config.yaml
encoder_arch: "convnext"
model: "image captioner"
dataset: "photos with spoken descriptions (Open Images, Localized Narratives)"
train_examples: 50862
image_size: 64
crop_scale_min: 1
horizontal_flip: true
tokenizer: "char"
vocab_size: 53
encoder_isotropic: false
encoder_norm: "layernorm"
encoder_activation: "geglu"
encoder_mlp_ratio: 2.67
encoder_inner_norm: false
encoder_moe: "top_k"
encoder_num_experts: 8
encoder_moe_every: 2
encoder_expert_mlp_ratio: 2
encoder_experts_per_token: 1
encoder_shared_expert: false
encoder_patch_size: [4, 4]
encoder_conv_stem: false
encoder_depths: [3, 6, 6]
encoder_widths: [64, 128, 256]
encoder_kernel_size: 3
fusion: "prefix"
label_smoothing: 0.05
decoder_width: 320
decoder_layers: 8
decoder_norm: "rmsnorm"
decoder_norm_position: "pre"
decoder_activation: "silu"
decoder_mlp_ratio: 2
decoder_head_dim: 64
decoder_fused_qkv: true
decoder_bias: "all"
decoder_qk_norm: false
decoder_parallel_block: false
decoder_inner_norm: false
decoder_positions: "learned"
decoder_prefix_bidirectional: true
decoder_connector: "linear"
decoder_tie_embeddings: false
residual_init: "none"
optimizer: "soap"
beta2: 0.999
lr: 0.0017
beta1: 0.95
shampoo_beta: 0.999
eps: 1e-08
precondition_frequency: 50
max_precond_dim: 512
one_sided: false
adamw_lr_other_params: 0.0017
steps: 14300
batch_size: 64
epochs: 18.0
lr_schedule: "step"
warmup_steps: 710
weight_decay: 0.2
adamw_weight_decay_other_params: 0.05
Rows from block 5 of the image encoder of a small image captioner, named by matrix and row number. Rows with one number within an expert belong to one neuron, the router's apart. Each number is 128 + 32 x the weight over its row's rms, rounded and kept within 0 to 255. All counts start at 0. Numbers have three digits each.
Before each expert's rows are labels from the 100 images, of 14976, where the router gives the expert most weight on average: "strongest on" is what is common among them. Only what is clearly more common there than usual is listed. The data: photos with spoken descriptions (Open Images, Localized Narratives).
# router: router (encoder.blocks.5.mlp.router.weight, 8x128, trained with AdamW), inputs 0-127
# gate: expert gate (encoder.blocks.5.mlp.gate, 8x256x128), inputs 0-127
# up: expert up (encoder.blocks.5.mlp.up, 8x256x128), inputs 0-127
# down: expert down (encoder.blocks.5.mlp.down, 8x128x256, transposed), outputs 0-127

# expert 3
strongest on: text has "sky"
router.3:106153100148149094151119130080113089134159124099169136128132123135124063123127146156147107175161137076206189130150115109167125156120117040090128115091173066114116170142106115131154174194115120118134116104048153112166052117134136066137125102149156135134141109179094113140211100119133113134101131224124115179108142131117081095124110138131138145103147118103183061134129115114095138133190
gate.5:154048131130160177139143090179132144167159127104111084118117101152141101143078189116133179107123087042166128113083092075135166127229106065138164145193140094118153108114156136119093138165105096092130138088176084101159159124111098182114162163084119102071106155130092124117109150157154157141125113095073137116151129135080112162154139146131079182149156137105153127108160152140140101147173
up.5:077163121106132152165105155113138096130088188148134144109106159132145068103150122135130193066157155152165134121185104132138112148113126173116117089092118191168109126119119155104139094174138194137168158149177158143098196094064206061142163105153081118162164054123168164178124134081166099106156112128182108115113112130157107084161146146075114077146144157142140123157078120128121130131129
down.5:140131131121096154165095108105106062223113142166156108143107134134135145089107178211131137088131105086179118170127129170142134091106132126135127134140093140166127142134172173104153132116117121138191106096112132108106190109086129105158167094114135141158117071127160161157091106145170057098159178139168095102089109082085092125152109130114174135142098109250148110092077125099144147119161
gate.6:163150171140163101139136129096125165129105172148092157136181106127082108134118119103114067167203126162139122124150114097156157110099147135086150124136149114110171046105212142134147108132120054152070160129046078177110122098183115103109105140143122138095139154100092134088150072111063100116122139117170135112104150163098160124160209116172186149131126124109103128183090102078129148108155
up.6:127153131135142116155182084094182150128173126153122141067119164180080125135178191156169171068200102082177026112124049103109114144128119124127088077130158170137105155168106141138158137130141156072118090150122154117115118138180173130136092162076172058111152127153151126097121101104188076121094123144112136167148155130113089133146121127130120168117155119146129123131193110132075127118112
down.6:122105112133174173133071165191189111070160106179118105100131143125148126122196165118123141139115116111158164158114120129062109092112152130094112164143156146071139113073124128147136170150106109144132171143106138167141143102161096108159130073134098110143173083188110114083037122191110130117090110076086177082159132048139135120085119151205104132126119181137151182124140135113155128124155
gate.7:143120112153097094168131097194126156108143181108089136136115055122114137176156082097175118137172124093133111123152091147139123121149137127109160098155100089085114116060142084097153175138143173184164197127149090126126124132094159201156086163164107143166160154096142120094044072148098155074123086131100166137122169134114159118173052160129149096092082125135123147114084136160116120173169
up.7:123143170139162110145113186076163087118127117118151103122145215150144124103137169189069131141109136167135136097088151145114148129112104112150072179122158167157148145198100190140126072103122100108069103135093150102149156102116096097090172071122145115097129094146119130165185169100152100168135153106159108105140120101110100138071198067142108146174165153154126155118161111087122149081046
down.7:134192085084095180126145149112149131154172134175144116160095163096125085115130134055147105130118126168156131130153109094126105156139112205101083122118128196129153122158096187105164123087057116081066157156136113136090072104178120111111052094141127103128086136138132117117081125145133132093161106115131123133121176141126082065092161101124110129093151137205129115109176134162047081145157
gate.8:164071134128141171141120156106149168138109106087119177109143104192141104114088144131152120075183152160086113136160098128200138147186160135117086122110116112125142161206082136152117121154147104109117100148104084106128076138139143098110118108112079156110162155147116132195110184063117202109121072096070123088139095132160095115112096095164135092166146068104185112115191139099152156163082
up.8:140117118080147141129092093086140126137138101135126203124157117131175162078106119078125161062065134185138096164145096138134124123149153132089113131116112134171150194221098051124102088159089110110109123103090112122106118129126154132082168157107098167116173114100138128174118167091085164157117092097141137121161100139088078106114086088151183183154126090112140099071167176116193129167126
down.8:081113178183096120102118118111123152120148158134117084116104079154065106115146124150169164155135113125149122086163035081097088159125117132126144106102128193123100104148117123089111142075110100106104091119174119151193087127150151107174138151156139154066168171185146097108096134110162120150117211145105049179173122115101108129104093073131149109147141184130131182153081132085109093110095
gate.9:125110109124101104125143119128162121082156132100082156114086148066094107109127167071175084105125140149112067112172133081093121126141116155120138106116137127107135115158192174150119113134132153172082137163164115175171141108193194073133056172064175126134152161154134179111133199147092155068136120123133170116112157110146097127108074159156055123111092117107080121158146124120060187114129
up.9:135166157150151105109098132119122074079148168159149174065113094089142129130113056198136125091119125131092164145146140126107090116092185096099162098107169111189118144110129109146149165109105172095118170126168072108118121094166148094102088108196115138066149079158106063123133117106163071127138098124080128127140166146076104158148112105160155027159139150151157114108166129142146175168103
down.9:134142102100073068189096149133120098053170104101110143152156111101104160153171125162115152116153087063093133117130103125135138124137148111070141138154185102129115151155151142219129188136153134117108138105110161107170156155083139120145170126151134145142108110147116156133253113098102121129178112147197085113116086058152084161112184118114124088126115152100167096141159093143110116107084
gate.10:120150171122129094102177164135128153104032134091129130133140160079101139129145137149127112119155122145189108139112180117110136148150139113063135120163104090190099119159132114159018109166127078157138139036104138110134116126110120108171076101126096122142117135110092155111136151126173161122124131061147131072105113156124191156128060118088203120132153085117197162133138080104154168137121
up.10:107141154107142181140155120140119108203075143102142141103112159134147070165090120142105122088170147106095143123076135152128125069062094106065094103104091123138119125087185147162100097118116089150142104054115095123164090099173100147176075160117116120139159106141129106146130110143153127039121125102197163133139102161179159097152072105119168123168144138098213150099142111093155156183121
down.10:144073087129161131144114090195130107130131121137164074194164175153146124210113179135139101076098114103199119090145130123124153174124088129155204138157091104170124120127135113142180182097144170173115125102168163112124145119115102094100127090109139117171176145075148155116058146101102194149118103119081120139110127163140153083080144154157157137118146095039106101152116173125138093107127
gate.11:095122094093171136118108165111100085143121160176154105128137166104118079138114150135148147119097163118104136134171158148143096128116102162136108093108167126133109171141125128132210172104108113046069113109097092164089118117151123124179117113212116150129071037124121096114128196097154101095105077182063144157086092202101094179087150125150125124092112131126097168160163126137117105135084
up.11:089096087130178147154126119107108069106131097174180161100125180107131065107118158128124102119110159100142131062171179152180118159126122135119108103098137106117129174116125096103203153109124113071109141116109079177060122129149131102199138115183092150139105064131141092135133141076142153106109082158058171167142078154069105168099170111172144128100098135139114160113126159162113147139057
down.11:167135152108110127128144088161120068146147133164106144130132135201104119142161122144151110163141141147134208095108113138100157113133147127150096178132158187055128044146098116098105117140142156146123116105190082122155140165104143071087132140115150073172134057150123154133149156150100107101184048122060159102105152169093097139091160095077154161099140117159122167069111123142166154140069
gate.12:099120121113206098130021081115130170108159166131154073119144088141139108147137156120155115143117155130131146158113121136162121147099126125128113094143196132147119156092155070142074137102148080140146144154097152082148130113121104156132116063127166099071144082141118184168175145127159226086140165143153148084100058053124152136133101161089147132130166147159126114165103151182142166145165
up.12:114149125149103081174085172139128070148083132094110131120139131109141159189142135102126172098181113154188151049133121051140146120121160201091137096146084121127129143165150154126184149118144096117158120210136117141108145118082110073108137126158173177138146153058089133120103092117106098205145103145122134181158133160133133093184118143140128101106180102078114102060100102117167122118097
down.12:107126137084154097157133144147114153152146145117139151064121123142114168152077093185126169122099149132077124139136075163148157158171117152083159177138115100106131098079136097069087169124125118132141120176134112162145151164125133139155141114195108231142120144171123155147115135185194061182084187184102195148099100140129127164117171095120158127130161102180161089098152105156117135180103
gate.13:125144118144157137100112173133170044121135101084078112129155109124126102115193109139130063129152128147065183164153217120135119111148151109103103117140175138164081133157091103119116146135135180129132133131157136122136106076189119134145115144187175174174154202116118132093150155160162144157162046076138186073128160088088136134122099132131132110144121102088097093084090109154126191094150
up.13:073121142138154155110122128159185108112117166123120092138136149107186160141168102163120178140091152161035132133112166118120113116169141155116123109112178138163122175160094135093140117195101178126102107217148160146113103123129118162121113168088152133148116146123132179152110057121176183173163085101139153084141130124086125085156165137137118162161089069086104069119175093097076187158114
down.13:119146129157135158120109168133115054119099116061178098090156150139215110126092173146153068113166078155148060118147081164132176107165146172066186198098144153129201133102104123114125100104104107135123171180105116117128107121150105154145120080137139128119121172146095131103117178137139140189143118151117155140149069086139137142042146096126203098137089107125134129132127111146131146172108
gate.14:063147142172128072156121081163078094176075143138167118167152155133131091138110101096100140084101135144150078156139141131130165096101125187097112165070103168114081119147149093126104156130110120155138050135104140104089127094117153197155140061133151104074118150111168130174111106116110218157098094126168080122085082103127117120147174194140159098110186153129160154118136076115093131146123
up.14:059151117183131080120126048146067091162076105140160144158152148131139104138091106102113104056104148152152101147121137124153150120119144163077118175088085116115119146132139088123106160142119109201129076132094167127078113105131159199147133052111146127074146170111125133139151116140100224146084092130174083132086111108144114117137175195155147092127157153159171132133103077108136124147094
down.14:124108099072112136083113147139119156093137180097193156087143151143092145163161119158077153129141144105165145102080168068098102126085118039134098123143169098168083100137091079104149143110114104143127077169107174153154117079093125105123096141137163125148148122192135087094149163162092122170150075187088148142159124110118142160115113165160153102136132050088181106069097127147070146117089

# expert 7
strongest on: text has "wearing"; text has "smiling"
router.7:083098145096116092126110152126139136115154146073069086246157160114053104144148065104128123127137113075112111126137128120115133113176143162113106121092045111152131154057138086127155165107116128067115118151127146124147162211161176105135118150096127093140083143175125191161180164101125112124060140137113145114101162118152184156104181114146159154146090121131181149105120122121095140146138
gate.5:123134124153084151128139050177151169171155119142118144125122097107116125121167137165109099138169109060109188092136135150122102152098154167146144152140112173088147116155138141072168135154132067036150087133127125166147121114172117108099122152124114164096131169115093184134146135163154139180200087069130134171164128107158115133109131116090155185171176072066190129119107145046140123146100
up.5:134113116083208100105130116147100136061099117096124094109129102171108142116127087131162173124070101211187067124130109150141119085124128097097121106099138106163100128061147089195138101116185141138117150114149131115130100165073135125172124141127107136158143102159171117177192068082077113122141154195139113099080123115141107100121136104135124077070073167126072159125173113178123137145162
down.5:148154168127045134093159142119107130152118090129186153133148169144109130106133123125126137155142142096052087153123164130092128216091165175148120128126198175121198105158113164131101169103129147179112114126117148113097116128174196106169123110074131115139028125112120142158136159154170133101118134193155156058149145124111082135127110115106148144127131147170172121191147109188155170091131
gate.6:130077133169188125137152103112136084118048069139177087100124131151100044102090089150091167152090144168074118092112117120150086181078170190141120131120160134130120144134165079122083113143119131157111127126171134106202113091126070125119097143121114100129136119094090095127089098089134154148142136136128158163183087164129157168136089093164129136180081142087129145205135095189127109149141
up.6:144152128116074160063117160129101173107190214112084175145106155111170202162159138126144126148134129116219103171150147145150144112183084067091136147134119146094129109128120152117161117139146162072135106108085111130080153111104165112141105111131129168113097125183129117114150141132144080084073091166138117105098178125094131087132116163097154137079178111181161141046123136103163154108084
down.6:160104093178116188125132123120156153123150119115103091142139126118144051162120119203206087110123122158133078155120146114092122132140137106086152142015119139110148137167076225150072158096108125122151147088144079130126103145193171109089098116165133180122085080129067155142130138164114142108100164128153133102139174082134115143082128125126126104101146161135141121103148127052141178148120
gate.7:152173124172113115095133137147119174143128134105123118135185099211143079087110139145182105120127058134142100159112117131108086123099167122123150125094116150105137055171097116153147182150102132143108220113107119150149042113103097128133191144141166156217179162078131140200122120172131096088125184111169126102131113111126171122087115134131089113159110089186090121143158134144161146116155
up.7:165161112157094109104142071110099183151145129121148125150151088193139079114143145151153109130196091115092126173134076118084107097106191097102134137084117176158114101135092148151137159128148095124102181086140096158143079095098120179138198140126149187189185114100104127199111110142123108127136127147110146081138177158159160089095118110167107086144119083207120160094131128119142201099160
down.7:134136123183099088119118143144159142174135102154068148176116098141132154095133174116082139130153087070090175086143120145117138129085193134153132121144149117187120130160162126150102094129166120163136087069066134163092123103119154104062122054097159135114163097083099129099118113087126082138188131162172123123159190131131183118100149103081121191131081094120137146090192134125071162171173
gate.8:178097123177151182130123092143121182122080089063158153168105110184136068038146141137138120095078127140149101158142205126126135150164114148144063145104151168136103187122141151129195081139112075090108127123146079135125120128149124097091106164137173154131132095147104075160184102078083123181108142156142123111127141168155119182103132156102150186121102157159139099106149142086144149118188
up.8:131133134095065132145138155106114147110118140203157142079110130062079155202119089090072129137135141131112158106125048138055167101120140149129138172136125106199138048091121143143087196141134174149139112132116151104124119127145072168131118083122153123091114168116125154105085129104135139084120068121108183142120139128161169091147103162156071106164142170126109171137078135112138121099046
down.8:133085133080133078155131116159151176166141143081088096146123141129124113117123169137075172141132127092151107169121096092095123120141136157167172071148138120128116145063110125083162182124097083144093137163206138136106119088124213148171091189150124154119078154069149093114117030136180110133125150119125123153126155104108128172121135111153149143120135128116100100119163220078166072111090
gate.9:108145101135097114156091177101092146122087136118175167103149096164137058094151211062107126105133108106205106154113169132112131151151141157133123109104117165144162133123126162103132092090075184146233094123129128095138109105106127095105126106155141169144128144112073055140145109135161085148110076150102143177182139139158165112124112116146230124102107091124090119084111170135134153162112
up.9:123134116171185137171127099131155119145076193109081127149113069141151193119100118156072111130065109124115119023150100109115087177100134096154165160133133151137146118148165119115106092109149133153159102132128149176109076140120127128092066083114138057096146146204103153166160128119084118139138106169102138110098134146110132171139138129111069166139216130065111118191129137126182141123135
down.9:116143136178111145135119135115182119197151109130079128063134162092168131132136159152114103084137072161103176113156102114145117061117089060130061104088082127137167167097136089141140187132081121145163093171172114139109102095099174152180132137111101122113137075116111153076127120119078122058136161132094122144099164116114125127146124159130128067146175129181106165153133104054131174202145
gate.10:082050171115161154149132176087181096159129129093122079105129100118191201136145136112129173120176121128110121073160136138139150087143154115163168113102171116122132161062098126121127197124082134138165147163134118120145160193088117176108098141117147111100148140147170119133151095102207181152131108170105116090168129145158069116190107118162076157097153111092093078142104120101067135131156
up.10:140186105151090071099089058139105162067128097158151177161125117144068081119126104154111076106100144105136113171116090110144097148139118160106097187161125137114100120194159138149138041121165109107074115120116138122134111076162095077162132118136125109137113140122084128093111131162043102132115142103168123180119123119098178128101161142066148116149136159127170210140149134143179119098059
down.10:189140112153171148148109136110102084126073148115096213142157117145140083165174114132111113136120135025134177148181137120103096092110094117153155121171097082144163115162145123137106124086107129175105132150137069143074110097157158143183133132140113127090120132085095154183147124168162165127172119136164121115135191105050096095137122118121146174140109092134107141094174186158066159079172
gate.11:078103068136093146085067144114141144114169107152181134116091129097140125099144078163112123164127132076168140141152114164158085143144165124116066169141137134170141162127071118164073172163180133148101143094139106098103106102157112100202158185086081114133141083145129105188170107162202105106136164112084120107115140174129168148139115135158040142109118088119142086133109095135159058107119
up.11:077100084120096146108087127128114165103188134094161110123128162103103161151151097114106117149112128104158140129161072175138084151190164086124076201143121153130111182146073135141092157174192144158126105136103116114070119101146143135223142139097097115080150052142126127228143124153175081102146155090091126134129079184138145127155143107143090161141157083135156102151135111130140089124152
down.11:163104086166148067143127098110129086106173157146124102115147117141055067154188140142076156104139144177024133128185128120132068148143098196151142144135112149090141088087146134166092141177138066134109068135114101130172076091171120141088112130128079157101120083105109109104111180099146146108167139127102120087079126169113133114123118159151108106122213123121116129137104123146121074126078
gate.12:166140185187171129119137101081143144077147139116164117112068140137180108159136129113115152133152129137070128141099091122153123098168124104127130132090082126155079138173141145151074138195172223073125130135074123139104085086125163145132198155117084148143077099101108083076106115149159114114128097190135126175109127072145081188170166103127145095120123130161074137189095112109101112109138
up.12:204095138145131139088142093093129136110122146094104104107094163136163124112186116121077109130156142139093131095090130122149133091155115200141122092147091197169119176202107116190074156135160148156140099145115148155137122141122132152078177127119079129112151120107154071056094136084133070120143149111088102133111198117164068097165202087067152115090122153135077129082118149112112136115095
down.12:072104105141065122090136121157152135118167166098122101149195165123058107122126096155064182153172154122140107102137168115095116102112122093106129090145148185153101104179142165075114118085121099154106119148136119114134129146151093105120168137095106175156124092108095089148208145168200111120158172121115134089062118192193171103129088103117114121111121168097138105093092144163151148131207
gate.13:144150093135115171207128110102149129153147126094165132120162174167130138126063183159099175181116162144111125121105146118157122111104151134112090153119187169092140133075232144110119110110073198178095157095198100069073146142115120113117181099121140143158102149162128139170107117091129067103133104136123175148176151164137098068142131138099123127164099160118158107129088143079144138167083
up.13:145114093093113164197119181101201133148148122085164086158137138171147160146093237124088142162117187119118085137120086130148150056141143138136139188148152131131099159128220181137117146132078124145053101089139103112107117164098090137122164103085134182151102116160136143184098124132159146163118152173143111111136112148120107078129120128114125086139114132179135129133109152128160143195073
down.13:140100099155148186109087141110166108143076154141152134175130099146078130119110098129149136138101166082121132185132134081123165127143101148109085113161155104106105090145103132128096071171163109161143150114115111070196099097136141136124159105058151040115121167153126158159151104132136174084137189099102107124084139092206110156110221120123159061104155130135084079134169091163102127115163
gate.14:074121146158114076119168139101102161091046149111111125121135129106148165152168102119134088103113138169139103089092125055130087135187192151170161066133110111128145132139144106114101123093111143090173156136158209105112122132081116125132088101118167102118152139202145174101165099147103100134173147126060154065059169181172187138160119123131122126138166134144089079093104159114160106113149
up.14:112107142139130070113160154082101161110044135108092126135115147110134183147135086097132074105139134150149109101092140052101105096158180157165165077134119134151144126158153093124093122073118128135193155153156187108090128142086111142152101088119155098139186139174161167090170119122139091123181120134086140060052137203177165106138111129116119115122180142138111078066107122131137098084153
down.14:128121150054054123111133103098137148131098148080138167137107123123178175148109131187161087138087111090141110207111118091129122081106146146142197118109111065151095155134171131145135168101119162131077110086111183114135153167088113159111096171123073109130145091114154156135159167177113104048170113130144106121098146046085075119095176182110153131142078151158148100136153098142136101125149

# expert 0
strongest on: text has "trees"; text has "sky"; text has "grass"
router.0:195146144114149130152095153103125177113065111133184125173152149139071082137088209121086109177113174151164097132065149163128118163125144080101133137140148131140128095119127159129165096168147126089127133148068124158181106087146152069112158078156125165124113161115117107113169110083108124017131130142164091176106149090138193154107083124141140118139131122152085148160105138168170123085081
gate.5:099172060116084160180132157134181158128150078141149094142146090077115164140149137215136126189175081147102153071138118106111117145140099157157140115141156123158100130158145131161173097168179130136120156140066157117115111146156090114165140172119149143080105129085175186134097134155161078144131091109129115130098169082098176143116167061149144070153132098100131134121126092083085164132207
up.5:114081116166126069122103094124148129118125106110101098148147116162135144107103121072142109043108172104135058227148111143157148151110120132094125131121075147081154104159076141108110195120111148153140152158182144152113104113111158188126102121123064092143121152177085068117131149129116175095220177134152140102180157138147072126148097183116098186124124139108161120149107133145144085120084
down.5:148123135059154138118095122111151146132135108121126121092122140123115110093128169070164161136100055143160166074128159174109137147131104093135119040183177120138136168114111161123109166104117137144096126095135124153121114106141226064143123145107124074152105174121104165153065131109109169092109167072128115113162158161114178105134102172209119121112118158118135127146094187200170184107169
gate.6:137108132103156132148066153148149083152144085125172095086130136140134096121120103138160105051120114131201135151114122128143128087097155106167099135109134137145093127212159105087143211112167187156119092069112146184202138137099131114101070128053158103142160083131144131135146175160123136129152064147129130179189170138101129141111131103143104177189097133087069123109133099101134082116124
up.6:109125131099123143141136208153125073060109071081116137126135120138196113118131074107138089147166118062169146131127117095163130128096185125141131141084126110149099138111116134123136155126145082133179121102102143163166162074119128193110074181051141113148140078087146072121085190171167142140125128144117090150181212101093127134140149075118115167126060166114092137088132093106124111119120
down.6:167083151064083143122143161131126073140164105106088180120092149092089099089157119171169085089117087123085154143151105136114148171123157120156110138098113191132049101124152164109072152103087164100087149131117124127100183168086132079139103147070127112133126152128121097120131151122094154118118063133138147148066122120173117131070074136142160097165078137090098124078162132150142211088079
gate.7:096109124110216184130084145145097190140123145126121171101091158158128181097116089161032158108180147100148092123131148160176146104097089129132128114152091168149149100096086133167176149125186091094141171125156117144125106151092144184123119106120101064086094060128145128121099082161114132168106089107146123111159145104165121139109111099077132117129160147136078122125158181122124057104194
up.7:166161119124099101121173089097158039100127094091150090098145130103125078130117134101169086155053123161155161123157135124102076116163136113183113171059154118127090118160207084103087099149082157173142104145118145109125167111165107111099157125126120180190149182179156157125135165109113129074146139129151168144136140160110126146138163138170106133099102140111160068126111080165154155137046
down.7:149107113076166203172150119095129087081080135096156138133142165125097116113142162152131130131150111122129178124162141113068102181117138115044131137082096135116182132066108133141135126097146169130102105154168140117131114172104119181140138105126128093150090140134114142192075219139148161104131154116156116048157160061075136171116156107156209148145092063107143156111110151154129168125113
gate.8:096145097125161114161113117112088155129129152133081082072137165153089146146153173111108152116096093083138131099161190123100123195112075156140150165099070182113090110135156156139116142090165120188156085159097118146115159147179121121071101113104161128144114084117106159163071171165107146202131129105099099127190095091124062117110156114186131141143082150141156114150089097176135211097131
up.8:133106085159116162122165084146163172100088120104040173143160155139118070099097123088092165158128150133115104081099135148152056146117200111195130132148158108076163058140160070121124134093133129161135110162140156106122075124081089159107112185182107064081163143143109131070129147101153137156097189152151159104133142113141125122125069163139150117153153152107101147146102116118115193122091
down.8:069187150060124087141090114090093134127098094162132105103153118171199168108124125121080175098097123146155160119157177148091145116071112131113039138167101174169110174139152086118125158108134141159151153144132090063098142138137162160085160103122147123099144124131138155162139111132151140046100135172106098149181140135123138114122147124101167127060093167204170121083098145103069143109140
gate.9:154170170134144112084070172198109180126137030125173099112123161159113076113149125125133119140101110080181117129142123160171160097121150158151198081141134096133110110097137081129164145106159107099133168108088105174093027097115091153106092100135121165170121136119121128188148105131111102129143145088113170104146162152182169104159153137128117150130083124115135063118100171158136128076182
up.9:099046088089137120174110145093178110088159203136105118148133136138112194138101148115179068093160117167114094140099176125127127170172137169110112134131125151080144164111111133149120128132062101130071089174160142121147199088144174114142175116161148096128170158140147110069097133184128194121132127119144150142115090102147116151112099103145058091123101134151112198137178107140090160123069
down.9:133107114127125172095112115197088114072069149173109123123112127132145152178109117094131141174062140113101119085124149072162117175112158134162165174104057090151095133117133099107127124159053110097114164125099083117147108121107104155139154150165147147135113142135113178113110151128120195120168150070064121130100094110122187136182178136140145146195144070107104177173126103118070092058114
gate.10:148145147130112082137106094084089130171131114172108093173131136124080037171188150118099134163143204108107151053125164084143168107145141133111087073095168127134127078142195163141112135126102138198117174118088104083142186134081131161140146108128135130132141154083075087117116130155120140182113159123099156084172140175112143105162125082125107136146175164094150123142112075134143191139081
up.10:065144119172110146153145103103106106087114140125147124115096143156075146171159150135123153216135153114105057124127164098130145126072164125120136150105145148163145112172193184114086097097118182193136200091107175160108160142100066138120088066173146048112089120161128082074121120120139155144142142133119172100157137096093190084144092066146126119169142131113163127102156136114113106120134
down.10:150128108147144109171146185138098111164130187134135090216141153082186119112149122138086150144096107064138134164133144105150131137143135129137160132165120146123136225120097123120113084151203125163113129156155124096161099134123128143117135110170119151088156119185059067137091039131081104107146162140067105103108097115140148103107187141087158066154135115123150101094096109173094066109101
gate.11:181136100096169122154192165173173124140138195154147153100152135149110210100159150158143113171128112150159043126133139152141104094099130096098104139113153125123135179177098104127071108151161092130163077138158165108130137155135078125136136115078125149127134122126104179129112066109140199144125107106145091043099114150157168156099157088075132122112031108112152094106128152169086111101134
up.11:089157135047110128126114129146164130188180098088063152136143128131105194092117093095129126131117130127112085118158145134136150102105156102159152150123126131156092127166139117151118101102145105065115110112175140114145162147136201090061101156115183148188193056083117188136167109099106120092144198127111107138132130088196103111159135146136146107095047128137111084147093158167082127140169
down.11:141168153162096169137109059121110047124121118111131138115092101157224119156138147110082094120101151140156179099104116121102115111141126121137176110080132161115155094129139104139124101162125100151142058112147091111172134092065078184110132156092091117172155142134127134095122172094116153122114125103076162172158123052113185198187150153097114142118138111089167177140080129119090196117104
gate.12:154133103116131194165122133092099126096136149145113180158173150156079095131120139103119123146109133140115184069104147106097123101101101137132085113080171150179121165083122120108134115124115179084144087164118140104109088074162096126097131135104097129111195154169074177181248128140144118072177145139136048129064175115111124087133131126117145098161137153097130123101128136114144163203158
up.12:157137165106125070167163150119067097182146147103176174148169104135163107134199093085151159117110117215112135171112084083092120094102180164013124087142161143130102107110127102123091172135117151097140133156153132156099089091165090106164114191137164117149150124119120081141132101136125124126153092167064125127104107109136142102116159111129178142142099125096181090125161098083099086161148
down.12:151221109113120152137133144128146161118173155151115134165099118125095139125125063115133047148139150140165081169102115111146142188121127102080146100170092129052130151171164141134126099131142196115161098140076138138111209194133114153098091123135096100160106190163111162147101174161169155102172114143086107127149178114116151176117132121127176117123149132093171168064165137104156181097154
gate.13:130078109122128090115122128150098155124125132078104089113113071153112130143109139143119120148133092171123143150132115126127063064123189080112114129154129157215111090084102165138137136116160136135169198141145084138126130042193127159153140103122182170109168165165142130124214184177062115088106094137148095126106166132169107127120173119106113086117161108078121139080126135098121084109056
up.13:117168145104163129092136136110148183137116135196101171144110130108145114138166106078120135136124100091141153112134176160084115189158073153096087084101083125077166153107086099112127149143101087132108091109093140202158169185102173126131145165185101100160102051125143139123146112098162106154140196166103202108147155107113226119168101114121134165102067146142136111147113118134151102090155
down.13:125177165119189153165132104160138120120154146148117119171150164102122110077190097119069140126109139124156149099133097123100160126157085097122092197186091104125140118091148188147117146187126164120129176057165156159156123169092148101135139117067132166096132120130183144156097211172165182135122136117134167120124084102129117113172142129117098140106139178097103137078074077133110034135139
gate.14:116106135134178090126151102080128110062108150082125105135146157111170160114142090068151102124139148143194181158102096107136103105133155177145109089131109119057081158150183095108133134131106119092109186094232121140122166116179132104146134127152138120103099123115144138096126128191129108157162143155126141094149064137091138085170180135133126119072065158167104038157149099144140136160178
up.14:118140138124124156137112142196091082177124107162155133119149145144100086116197129085103229134068144040127160136085169133128140132075159152079111089158072125137132126081112106126069081091119109119152161141121167188143121057122123137120105089124079123155096112121106063147151144104170164145167167167103115121121160085149117137149151135099142151165209138133148135152101102117096154140077
down.14:123145158098132155042072184132166101092126124141107134162087112088108139119120056140068139103104162112141144076147133127070121109093066164121137162112159123145156098169159132133156112133108057139132142101057127129152183141087127166135162092121076128082063147136113164169178112123134122124101120126073202088122166103148097172164112130143101125170149092143150135107172047079114125126134